A small self-supervised image encoder, trained from scratch: activation relu, trained on Sentinel-2 satellite tiles (TerraMesh).
Rows from block 5 of a small self-supervised image encoder, named by matrix and row number. Rows with one number belong to one channel. Each number is 50 + 15 x the weight over its row's rms, rounded and kept within 0 to 99. All counts start at 0.
After each channel's rows are labels from the 100 images, of 14848, where the channel reaches its highest value: "patch colour" is the nearest of a few named colours to the mean colour under the peak. Only what is clearly more common there than usual is listed. The data: Sentinel-2 satellite tiles (TerraMesh). In brackets: how many of the 100.
# convs0: first 3x3 conv (model.blocks.5.convs.0.weight, 80x80x3x3, each kernel summed), inputs 0-79
# convs1: second 3x3 conv (model.blocks.5.convs.1.weight, 80x80x3x3, transposed, each kernel summed), outputs 0-79

convs0.17:44 47 76 68 62 57 57 65 59 58 55 55 46 77 37 37 38 46 44 41 00 73 70 59 62 17 63 33 45 61 65 41 67 35 47 30 75 34 60 29 60 72 56 24 65 39 48 63 33 46 50 49 81 38 43 43 74 25 44 69 36 55 56 59 44 36 40 45 50 60 60 54 39 44 32 52 47 59 53 72
convs1.17:07 43 54 50 33 35 32 67 82 47 50 39 40 22 54 54 22 34 42 48 61 44 47 32 30 71 40 51 69 54 41 33 48 61 54 40 63 49 43 64 55 64 44 43 54 37 51 34 49 30 33 54 29 30 55 86 28 60 36 26 50 68 62 30 53 39 41 57 43 51 74 78 49 70 66 73 41 56 39 44
patch colour: grey (62)

convs0.21:54 23 33 59 30 62 30 61 45 56 60 54 36 70 18 80 60 55 43 66 65 53 68 33 57 46 78 57 64 54 54 36 42 39 55 70 32 44 59 17 41 26 63 24 58 38 71 59 39 39 61 23 60 51 54 53 42 58 47 63 53 57 57 26 74 66 27 52 49 45 24 74 51 35 45 46 74 54 63 33
convs1.21:72 46 82 56 60 56 66 53 77 51 54 31 39 34 33 58 70 40 52 51 41 31 78 58 52 64 46 39 28 53 39 36 61 48 70 39 40 54 47 74 45 39 38 62 47 73 34 55 50 79 44 99 66 38 51 62 67 51 43 46 33 62 56 43 48 58 54 55 37 54 21 71 56 53 41 63 38 62 68 71
patch colour: white (41)

convs0.3:43 38 47 42 66 57 36 54 60 70 50 97 52 43 51 47 45 78 50 53 51 54 62 87 56 37 47 62 46 39 45 41 61 55 49 64 52 76 48 48 61 43 72 39 44 39 52 89 27 25 62 61 44 70 48 05 66 22 48 50 55 48 63 42 66 53 46 58 66 75 30 64 48 66 60 35 41 68 57 39
convs1.3:57 41 47 72 56 64 43 53 64 40 44 63 54 55 77 50 44 47 14 48 71 55 47 56 49 11 34 59 52 72 80 73 40 45 49 21 40 50 50 50 36 40 34 45 48 28 45 17 51 72 46 18 62 55 58 42 68 60 60 59 56 42 63 34 17 55 52 61 57 44 38 56 49 28 45 69 64 51 18 69
patch colour: white (41)

convs0.58:53 53 58 47 34 29 48 33 51 25 49 18 62 53 41 98 43 48 24 47 46 42 51 42 66 41 46 62 91 20 43 45 52 48 45 55 29 47 56 55 63 42 83 46 56 59 61 14 43 52 39 41 46 40 40 42 59 61 47 39 43 35 33 45 63 81 45 19 39 58 39 49 37 50 34 43 29 39 45 34
convs1.58:40 43 62 51 80 51 41 49 77 40 37 70 17 25 46 53 67 29 46 57 60 53 37 68 41 42 40 26 49 64 41 63 47 31 52 76 26 62 47 54 49 35 49 49 69 31 37 58 63 79 08 50 46 50 48 46 70 23 58 41 37 38 58 22 40 56 56 64 30 43 33 53 31 54 70 36 38 49 44 69
patch colour: white (70)

convs0.62:55 33 42 61 12 68 55 52 43 70 39 53 37 97 58 42 38 67 55 42 17 43 43 43 75 37 69 38 44 58 43 48 47 58 56 64 70 45 54 47 34 50 30 52 48 55 40 92 21 45 48 51 40 42 47 50 45 57 58 59 28 49 67 50 42 57 32 80 51 47 46 66 46 20 46 37 84 41 48 41
convs1.62:72 50 52 67 68 50 66 37 39 61 66 44 41 23 63 59 58 77 40 71 38 66 61 54 16 57 36 52 48 64 75 53 52 60 48 33 51 64 77 48 65 43 41 39 47 68 47 47 71 61 40 99 63 53 64 42 36 50 68 35 50 49 40 52 48 65 57 44 52 56 62 72 31 68 76 29 34 78 50 51
patch colour: pink (26); white (25)

convs0.26:48 71 37 59 56 60 36 40 40 57 55 81 47 56 59 73 59 52 45 49 58 61 46 89 40 25 51 46 61 47 57 56 55 41 53 72 78 45 58 41 62 78 76 40 60 65 55 58 29 75 64 24 83 28 41 35 48 43 62 43 60 77 56 65 25 56 28 53 62 40 53 46 48 50 72 67 47 62 80 65
convs1.26:33 47 53 09 52 39 25 41 69 68 49 57 33 32 46 60 54 57 63 50 80 75 35 32 28 51 35 47 47 57 52 58 55 61 33 41 30 42 44 69 36 67 33 58 65 30 72 45 65 36 55 58 35 56 59 27 50 62 39 42 27 56 78 17 70 55 72 64 37 47 76 48 28 42 43 30 59 50 53 59
patch colour: white (80)

convs0.41:34 25 38 65 34 77 20 57 29 74 50 22 35 75 16 70 35 38 53 47 28 50 70 59 72 71 63 59 69 29 50 45 44 33 50 62 30 57 53 67 54 33 46 38 54 48 51 66 20 36 48 40 36 47 36 46 41 54 49 51 51 49 48 32 56 46 53 52 69 51 34 71 33 27 51 22 53 64 44 35
convs1.41:76 39 64 43 44 66 64 50 48 76 30 46 30 37 54 19 68 57 73 57 23 25 50 44 49 48 68 71 41 69 53 18 53 65 71 42 53 76 85 61 70 50 57 55 42 50 60 43 48 58 40 88 71 43 49 42 35 48 39 57 43 49 45 48 43 85 52 56 31 45 22 65 58 52 61 58 57 47 42 48
patch colour: white (28)

convs0.37:58 24 33 42 62 42 44 46 52 53 62 54 30 76 46 53 49 43 21 56 56 53 58 35 54 29 20 32 55 64 61 62 47 62 66 34 37 51 56 39 74 45 06 79 45 50 28 57 42 42 24 27 46 35 49 50 61 47 50 57 46 54 39 61 99 52 73 43 32 41 39 54 47 21 37 43 47 52 41 41
convs1.37:51 85 47 46 51 37 72 60 55 23 41 56 67 45 56 59 45 53 46 36 41 65 48 46 54 59 29 41 43 35 31 63 40 40 53 64 52 77 19 44 54 02 22 52 63 42 41 45 86 68 47 73 48 55 53 46 37 61 28 52 71 59 53 38 36 61 42 54 43 64 76 38 59 38 38 25 43 65 24 45
patch colour: grey (56)

convs0.70:39 21 54 68 54 45 26 51 58 46 42 46 34 62 31 13 27 52 43 46 14 40 34 59 30 47 62 33 48 32 36 34 46 34 66 50 45 61 67 19 56 43 23 42 42 41 33 95 45 44 49 61 48 43 49 59 42 37 37 50 63 27 82 29 31 43 53 64 61 52 41 54 39 28 52 41 63 46 58 48
convs1.70:30 60 44 53 57 60 69 41 51 66 50 77 51 31 52 62 57 73 44 75 63 69 66 78 40 34 46 31 43 91 52 61 39 43 55 28 62 57 78 51 43 22 45 26 56 45 51 50 45 67 19 58 58 68 14 66 56 40 66 49 40 62 55 47 32 71 36 56 38 44 35 70 61 77 61 43 51 50 44 63
patch colour: white (70)

convs0.36:31 39 39 46 60 43 46 45 25 43 43 72 55 54 48 40 32 59 48 36 58 41 63 55 94 38 42 94 36 54 44 45 51 43 31 60 58 47 51 67 39 80 67 20 66 48 40 49 40 59 66 46 45 50 43 32 36 69 48 45 21 53 50 22 54 55 31 73 51 47 32 81 48 36 60 29 58 19 54 45
convs1.36:26 55 40 40 03 37 61 50 81 62 41 57 39 44 45 53 57 44 47 66 46 51 57 30 46 53 44 53 48 63 27 49 25 67 46 42 45 41 81 57 59 52 44 71 05 49 78 48 51 52 83 52 31 37 65 33 61 68 47 38 55 65 41 14 34 38 59 38 66 40 57 58 62 49 64 40 57 57 34 57
patch colour: white (36); pink (29)

convs0.39:41 42 46 54 42 56 14 54 53 56 74 46 50 50 33 80 72 37 32 56 52 30 45 55 51 14 57 91 51 69 38 48 47 83 26 50 31 45 44 59 45 24 69 32 57 49 66 55 27 46 48 31 47 61 37 31 66 31 58 68 49 39 63 31 62 54 29 42 65 51 59 60 46 21 65 52 65 44 57 49
convs1.39:67 30 70 45 58 43 36 57 50 50 77 20 49 54 17 60 50 39 83 57 53 33 43 35 50 64 33 39 37 11 64 52 73 51 38 50 49 48 42 48 16 78 40 55 57 39 38 51 75 45 54 70 47 64 39 49 77 40 44 52 48 29 48 37 55 34 59 69 43 54 57 49 44 97 37 49 59 52 53 58
patch colour: white (77)

convs0.65:26 20 43 39 56 71 58 24 43 37 67 40 46 36 13 70 45 40 49 53 73 36 35 58 60 39 21 58 27 36 38 63 48 57 55 30 47 44 26 56 36 47 44 43 33 63 30 51 66 44 50 53 37 37 36 40 46 32 56 31 29 42 43 20 27 49 35 25 76 57 37 44 37 50 57 47 33 31 25 38
convs1.65:52 48 30 43 59 42 60 68 53 35 60 76 50 54 27 40 53 46 66 82 50 47 58 46 61 64 33 48 50 79 58 44 62 42 20 58 52 44 49 62 47 45 39 44 44 66 77 34 32 41 24 35 54 84 54 60 26 32 34 42 70 53 52 69 46 43 67 79 19 60 36 36 43 22 47 30 41 59 79 47
patch colour: white (37); pink (36)

convs0.66:20 28 45 42 54 39 36 61 44 56 52 22 50 69 41 74 50 39 47 37 23 45 17 43 51 63 48 34 89 43 39 26 57 29 31 27 71 18 67 47 61 38 43 41 49 43 33 56 29 46 51 29 62 45 54 45 56 36 39 25 47 57 41 33 52 57 54 42 27 38 53 45 43 54 68 61 57 16 36 50
convs1.66:61 48 46 22 87 47 60 52 54 43 38 76 39 43 62 27 27 63 37 63 65 56 36 73 33 27 64 42 37 44 43 53 46 55 55 96 33 41 51 61 50 82 58 36 37 27 59 58 50 66 44 40 40 37 61 55 44 63 67 51 55 37 43 68 41 57 34 53 54 36 36 50 13 36 35 69 68 62 69 52
patch colour: white (51); pink (34)

convs0.48:58 42 37 49 37 81 32 51 42 51 41 48 40 16 80 33 45 44 67 27 31 31 26 39 49 14 43 48 30 46 40 66 54 94 89 74 59 56 46 46 54 29 44 30 42 35 47 50 44 55 54 46 42 35 64 23 38 33 42 47 41 30 37 53 62 42 57 52 42 41 27 67 50 50 54 57 41 49 54 50
convs1.48:27 60 39 62 34 45 14 48 29 33 63 48 80 46 07 55 54 53 74 53 50 40 48 39 49 60 52 36 64 50 36 38 74 47 52 60 43 51 45 31 68 65 47 54 46 71 44 71 41 53 30 38 27 54 58 57 50 54 41 39 72 65 38 70 36 32 47 55 65 45 66 43 55 06 40 35 54 38 42 18
patch colour: grey (61)

convs0.13:40 28 45 32 57 61 48 48 39 43 20 37 50 32 48 39 49 36 40 52 36 42 51 32 59 43 55 38 42 35 49 75 48 77 69 47 99 41 37 38 33 34 50 58 46 65 56 57 52 37 45 56 62 63 43 61 23 28 43 48 78 29 44 46 36 38 45 59 73 31 26 86 44 48 37 59 62 25 30 60
convs1.13:20 48 55 48 51 49 03 53 44 50 25 42 49 47 23 48 40 47 26 37 50 50 44 67 30 69 35 31 43 42 40 42 45 52 22 60 18 59 48 51 42 49 53 48 76 51 53 64 63 37 52 38 56 58 34 27 36 35 16 49 71 58 51 55 34 56 56 30 42 60 66 49 59 39 34 57 57 58 40 03
patch colour: grey (57)

convs0.73:53 48 16 61 31 51 52 12 47 40 73 31 51 48 55 68 62 64 52 52 19 62 49 55 52 45 75 66 67 43 51 64 60 53 52 58 40 42 60 48 39 65 70 63 37 43 46 61 36 82 37 10 72 44 49 13 62 32 59 44 55 43 45 63 47 71 43 22 35 55 35 60 52 57 48 71 46 39 60 74
convs1.73:41 40 51 52 42 37 49 47 42 22 44 54 33 28 52 64 45 31 37 49 53 39 70 35 42 46 13 47 60 51 73 56 55 40 39 29 42 50 41 39 89 64 39 68 48 13 37 22 42 54 17 57 51 40 41 74 78 78 22 46 49 42 58 52 69 64 32 54 43 40 36 58 38 65 63 63 40 52 47 68
patch colour: white (50); pink (31)

convs0.54:44 11 46 48 53 53 55 89 54 44 49 27 56 52 62 57 26 51 38 58 61 16 23 58 41 63 44 62 44 32 42 18 25 64 48 11 38 48 50 64 45 25 57 30 48 32 18 46 44 35 39 59 41 40 41 50 42 50 49 44 30 55 51 80 48 46 57 55 63 51 50 64 45 80 57 56 48 46 27 57
convs1.54:79 66 41 52 66 42 68 88 36 75 60 47 22 72 48 50 48 63 44 23 52 57 48 43 54 36 44 48 46 26 62 37 66 19 51 55 68 62 34 47 41 72 49 23 54 60 48 33 66 49 49 27 49 34 49 16 47 53 62 48 58 51 20 62 54 32 43 56 45 53 38 52 61 59 24 19 70 41 60 39
patch colour: pink (38); white (36)