config.yaml
dataset: "Sentinel-2 satellite tiles (TerraMesh)"
crop_scale_min: 0.4
translate: 0.06
norm: "batchnorm"
drop_path: 0.2
init: "trunc_normal_002"
muon_scale: "match_rms_adamw"
Rows from block 6 of a small self-supervised image encoder, named by matrix and row number. Rows with one number belong to one channel. Each number is 128 + 24 x the weight over its row's rms, rounded and kept within 0 to 255. All counts start at 0. Numbers have three digits each. After the name is the row's rms in percent of the matrix's.
After each channel's rows are labels from the 100 images, of 14848, where the channel reaches its highest value: "patch colour" is the nearest of a few named colours to the mean colour under the peak. Only what is clearly more common there than usual is listed. The data: Sentinel-2 satellite tiles (TerraMesh). In brackets: how many of the 100.
# convs0: first 3x3 conv, stride 2 (model.blocks.6.convs.0.weight, 144x80x3x3, each kernel summed), inputs 0-79
# convs1: second 3x3 conv (model.blocks.6.convs.1.weight, 144x144x3x3, transposed, each kernel summed), outputs 0-71

convs0.123 093:125145171129155095136143132131105151131135092144113155102121166116112166123116114121150116141127088115166167134167158156161130144110108155160155133150207130108147144155141124128143168131172128122145178135175125146132113100144145121130101111
convs1.123 089:133113161083127123157122180102160117102124095099123121108105144101121130143152142109110136091084131159113104126172118136113117148150080134114099100143124104103074110095097155122099103086115145138119090137092099127104
patch colour: black (57)

convs0.18 067:132139129154104107121106140113122096141121112107141155116138125117122150119076163179175141165139148130115125145104174140142134136116106124097172117116185089090093148106165133125139150120109092162107122143125126110133124116145074158075124125
convs1.18 064:141144103112116140137141104133081111104113154136114126170128123107138133157110108113079137121093114140077099092124116118118116126098123131127104120157113144121102095113136125127084155128106141149103103134123116111133
patch colour: pink (38)

convs0.51 103:121110113152086146110171147143127119095146071120159138127154113109123143133158127176140149149136131116109087120133143098132081108138141123130189095169137123102115139155099105150187134120126088126127109104105135142139089113178120133115132111
convs1.51 109:131163143102075142115124075155119137118088173161120152126138138118195100113092142192164151168119160122118167171108088145108154142147146097094146138127180150169157151116122114152122132143097138114144122105128127111152
patch colour: white (41)

convs0.102 128:110099137119125118158129153175083168137110095130095158125136144153116185140144125089133137101113093172134125116174106164134119099143127107114100107122134103129117132092105116130175105177093138125100113120143129101137125152116165084120112145
convs1.102 112:130141168097124114146150110139103191156131122137137106125100130165163142130145144112093095105110173175152100117123094111118120147082175161076151151132149139112104142105172178105163135155133160147168120077124144115137
patch colour: black (39)

convs0.116 108:116133153133142182102134133083149137099099109136130138134139119140124140164108150142102144152171142167161123176119111131127172145118122138134202097158146097154113122105121139134121136120108104144125117160136119131191113115107181125110158153
convs1.116 114:135132129134128109129161133113157131151122136148161093179109128157050131105145147103122119152145111134171161074129126104153122094090171122110153130081121165161103120103143161114115147142131105159091115116155140134145
patch colour: pink (29)

convs0.7 092:141128114147096151090083118139137116126166134126141087155141111128136136122120155112175125090125148154166142137141109131139085113125114092139150123127102115143085144084102078152139211145102098139137142122098104143131162127117105145155124134
convs1.7 103:170114133129118119110161113150154115133136113134112174151163129137147140145106157115165138151129126126134091111113131098101096133157142120145135145073185130129116110102160119128140162139128097099061111112162153150140
patch colour: black (40)

convs0.141 105:167153154109134085112122162109139054151140141103138128111102118135134092133123105116168158140117109116164094113116118093107140118142127108133143092114113112140135104142126145121103140090120099160148110119091103167185101097097151121093108115
convs1.141 114:136125110161101120104121124076086123165148125130130100143179120144129135142095118127145136129119125145087105146112098124165133111108109163104168105173106113075154104108118114080120099127138103124150120119144165119103
patch colour: black (64)

convs0.19 089:153091097109144160153109129134116112130118171147133141159110119109117173132146102201111094123146088154130085112162146108118157149120176128118143081121123137103132127113142156168104099088110105092136117155121155139134118103137124097116132110
convs1.19 116:135134139102101136137100092133111118135108136112122150056111118120138123131150166169194120086127148109097094124141096109129109134099121120113145160100130150123124126149111148119098116110134093127099103057174102156159
patch colour: pink (27)

convs0.8 103:092132127142105135133166169092132127129124131131128123107077118149136098139146187125183177112125116118123133135123120097178125140110112148127122114115104116121146153127135112118183112095077152139181100123137113133163101140086143109133098099
convs1.8 095:136159144110122127208133157100123138127124138168148132096100123174143140143092124151129135169155145176101209140176155098124134204139148148091130127173149092137133113130131172129137150070139173117112130150140135120157
patch colour: white (43)

convs0.55 102:091131088126129122120180124108128101141104106092138114123155157129151105129080137129111160161134159133143115214118117139121105139115169163122173135126126112181153106109148117117131126117126149116150137175117100118145127139125141167100117161
convs1.55 118:118156144133136142125137157113168143105172161167140118139134124126081176152138146107125134137120109097187134104135140146153146114150144124171096089106091166128119113156118090152173162170169112167126113138154098104107
patch colour: grey (68)

convs0.105 107:130103122150146156146128086162123164117121174135113124142127092151132189107037131124136117110151149120165166098165126140145109163077124130135147150132158145122139118102111114127146161146122106109128124137151143130154162136145128144095120111
convs1.105 096:163145094114162091122102126133156078147134142104095149124116173133114121144086145121135124124148130126125086147146154128111104110090142132127119123107149096164132106093170142163145145151083100101103149123132113150138
patch colour: black (38)

convs0.33 095:151132093131112140120134115114158143132146185145144134130130091139089103172165109179142113143133133172106102165123115107113089167124150101122134087140159111145107110132125056123143133109103127172131104173127115137124166112116148135130117130
convs1.33 079:151075139163143123156134113149121109120090116131062152134145130101129167124146114125121123108107131103111089121172117129096120126105122047138114138103090128124106085094114142102117087091126079117139147107066125162125
patch colour: black (54)

convs0.20 125:111088096156141137129156100137156119111133117134152132161113127128150154140098115141164111182096156111105080148143138140162102148162139125098186106172113121173119147096124093134124111133125142128103136132093124139119122086145172104109148160
convs1.20 114:109146120099120140159109136087104154142108152147116115110112096096136142098202134092109072130146097107160135109138086138126139137137148127156160081151158150137097095128104141094095136134134140106096104121151158089139
patch colour: pink (36); white (33)

convs0.92 113:161096129117100098153159103148133093104103085141108150161121130105077132139163116128127130083106121165132133102107143156143078130117108090142115144105103151124117114121115109147127125155126131177103151082146108112144100181102128116124094097
convs1.92 145:139136125114133116180172099150122153156150126113131134116078152113093144152142105147136123170111158150137104146135114156159160142121145135130137133180097106133123153141152154175132123116165151115145130140152114152148
patch colour: grey (56)

convs0.47 106:107113134128114146151150176136125101136108064085121129123147127091101137125143134124129147134126103153124091109112138203148134104122130116140116136135088121107159148164097109174145136159083134138085117092161150115162092147131135108131110120
convs1.47 108:110132129152122093162167107118097156135133136118131135113127129129123135143148090122168135159156173158131118111146076150176146123133181117145141114094106130087156180161127149130117177132136114145099130138126126144144
patch colour: white (33)

convs0.30 111:151145081133131086116116135169119172127123141119169120152160183155119153124098099171125138157131146127112142146125160142130105132107172109158151106097144089147143167070100091102133130129127127141149115130121119145094121172130099114140130106
convs1.30 084:104088137151112147143121094128136128174127161126131125092143137106088096137154137160113101122134146105154138147118104077170124138152173094130116110127138153155133089153132116133137115143120103123104144121087106132139
patch colour: white (49)

convs0.23 094:161114091152107167126150123123114111129156083120136128108125192106119122155131138133120137073117142119132168135136107112081130117134129131156157162119131174119110090059116137130123158119129134173155136150070160125094114136144118125123131128
convs1.23 073:153144113123121121160116095156133087145125118133135167083100144143101127165104113134159121118132133120144075155133116188133125132113102104109130147155101120124106133116077171144140127160128130107112088107110122115108
patch colour: pink (31); white (30)

convs0.84 089:103087124154107137119145132091145146109157150107118144120120129136112102155148094151102123109120104128091103122088137126103155166139136119106117101150105082147084116124155162132057148138132102115126139127109175093143133101112165144142173095
convs1.84 073:096162117108078162081136157158123139117129135087121122134136133133148125117136114118143105133122119088167140136109103115090122094148148090137141174089087166158098116064157123108120136112122124141089132129120144108137
patch colour: pink (29)

convs0.82 111:132111112105131100141149109114109135135144150083114118167147132155127185175109111111134145124132136112110132137105135103154131093140145159153100125128078133146108139063107107151130167132097127103143102120111100147140128058086130099092121134
convs1.82 080:138101186101112122107126163193096133115122145154162144128129117181125100163156141123116108158110117116103177123128163113082127140137126169127130101159169126112133128158167155137184103138119134110147106112170147116117
patch colour: black (42)

convs0.38 120:127093140116113102154112106170119176116144117118114163121178114157145186137119130098142164146106112105089120115141121122161121096166099105161154127096166122141122169111083104125143105142121132148158108108124133074114121099112114105133123144
convs1.38 121:127158133117119152189087151111128137155132183170122149137120118110131140095158144128077114140114102156143143152126110067135174064113110123083146118186107102131132133117169118138124144154128122114126127127123147116104
patch colour: black (64)

convs0.111 097:116112121110107142128156100139098116166151157141126108157117117120137126141106124130120131146157131172133119146122107123158093121140130083170134129150152150127134192115113115148169113075134096164136098175077165133180151095111113135110112127
convs1.111 091:169138123125148107124108137118125098109165108117082110127146122106138093132159163136156150136150104104089086173158132140102099095072076112153123105162139138167111075124095130140149144121102106150126134149134103143155
patch colour: black (38)

convs0.37 088:096134105130179126131157133110100101150136115093137133147164060134154148129100170128108110146125130164146149117164128092167085119114152133117162115103138101163125092107127120100106134093154127101135130134106150115135123134115101107191111142
convs1.37 081:085124127135116082148139131133113125125115128172131147151124152071116120116128094105124090081140130107102156119126150102104126151144103125108120120118139199110111156107141120125090109164103135095155115125117108149096
patch colour: white (49); pink (25)

convs0.108 102:119130174110117145116113122120124076123140107154154104151144116113110102110147122128160105144074133139122125122089084123096091137137142074112122130115108104133132106086076097150111114154098108151171093149122132122130108165145145161124089102
convs1.108 111:117132123138089192148133107142108134130105139103150204093153117140137150128138108147149176125136163114108095108141162158152107141165093125147132172185099114097137144141125126178128111139119121125123124148130099124146
patch colour: pink (34)

convs0.135 095:114111158120114128093152135089143108138155125188147119109108107114129107121112171166151109132121148133113100092123121065124086175139100119110112123093115134143130148088120074106111120111161088136153119126119141134154101171103135111100115130
convs1.135 106:114140108147117084142145137117116121158108135097139213116147151116142124109123154122169120084139171148076088117123160122154133131181144100112124134156124126119136136125101083180122202157132102121116158119141106152123
patch colour: pink (35)

convs0.90 145:113137144124131141141132150124130150115146102156129124124127203108098169125122132172160145139138125150133109119122110182119127154110133145130105150093164106142126154074107135167126079141098165147135113096210143124136112140139126132138109125
convs1.90 131:132113148155128131144114114154106153134108088143108129137152141157124168148109144111133143168116133154105104103120144123136106091167145112103100098136127091143129110136147129177127141137180105142173115126107137132109
patch colour: pink (38); white (30)

convs0.83 116:123115121147115147119109110076097159153093184131142133123130098115105153150151096134113123164128110115141169112162093112118103167133145105165099115088119121097144156130124100115145114123144159154129100117116087134137202115094116119126140149
convs1.83 132:194129078111116150146149094144114128098130096096158118114106131100096163119176133131138098092139119112085127134154117123154117145101096153143109149168147113120145078128137119111168139138120140107134113122123098152108
patch colour: black (84)

convs0.94 099:130082108102188177092130155092146127104105108157155132170106144131101103115087116120103104126138147172138106154104104109114143145105131127116103134149129117118135168138100085114118180114120125119097124128156117115156086089102136133110119119
convs1.94 103:140124109140116154135138172173157126100123119131198146152126113138127130137116090140100124142124094103161125132148131163150161122112154111124098146110097176149106125112132158155115104125159132207096127112113108108080
patch colour: grey (72)

convs0.128 085:182087104141114154089124140140158104123126131149139112162163141119088148164129127139135110111135105085143108130107130138112118138107122123124199135107159147110106111092097124119149126138172108109155092161154130130116095119155076153130116089
convs1.128 103:107129103143116105132075109125100090127076114171128126155116118103134113134109115139140133134121107114131076142146150124139097071137116123116124131099148119141114169105111100125140119143098118108116136112154114148122
patch colour: pink (31)

convs0.129 082:134123114139085147125098128134102107094148133133143081126130111123123144121145121156122060115102099152113154135167149103119128090106135080125163128079078126125135120157125087126152106103111085140123113124166111130101156153149142097172138114
convs1.129 089:117136117140146097156120110167133123168148102099131160146121139125132121130121142165118125124170152089095111179109144115129134121133169117127134166100172119141143147122122131125146160127088121147076121125143093138166
patch colour: white (29)

convs0.114 099:135118134156134126101100106181119164139125113093090168144162115116100172116128117096127120141135153101134163096149127159107096134140115119143191132145120113124138117094089102127118127130146109114089146107181187125097134141144125171132126112
convs1.114 091:142093132162118101132164084116182127127105106181149118157135125166133119157108121167095202115130112132112119129108144112158099166116137141109117113130152159112110158128109131121115099159098140132170095121075110148150
patch colour: white (39)

convs0.136 105:119099112214077119111134118148119124105150122107095129092074085114150122111129137104151140142120132103187146128130147090198148156111138112141129126132120128124152135111125103130143147107103109133170111125082111115121115134143145113122132122
convs1.136 105:153111163148138119129125082131133106124110098170116154135135148133137081146118189149112193110172114128135177144095123141104147141129158109106133151101179159119130160126157139104077105120123152111114138150101132127155
patch colour: white (47)

convs0.130 098:085117155138121118144123118182146139145116119147110135106114077164105141140140174139143135112122155088137111129137140159131111149118092097140124106114121116126125093177145082126130139192124130126118102100123119111102079107123168081136168104
convs1.130 084:114140151124150147160100152124117157151149143138203126114116075179125154130106135134140138134163150114137154131104095141140195142113168164158127149159124189103131136098120125147131125128127103166093140129159122104140
patch colour: grey (57)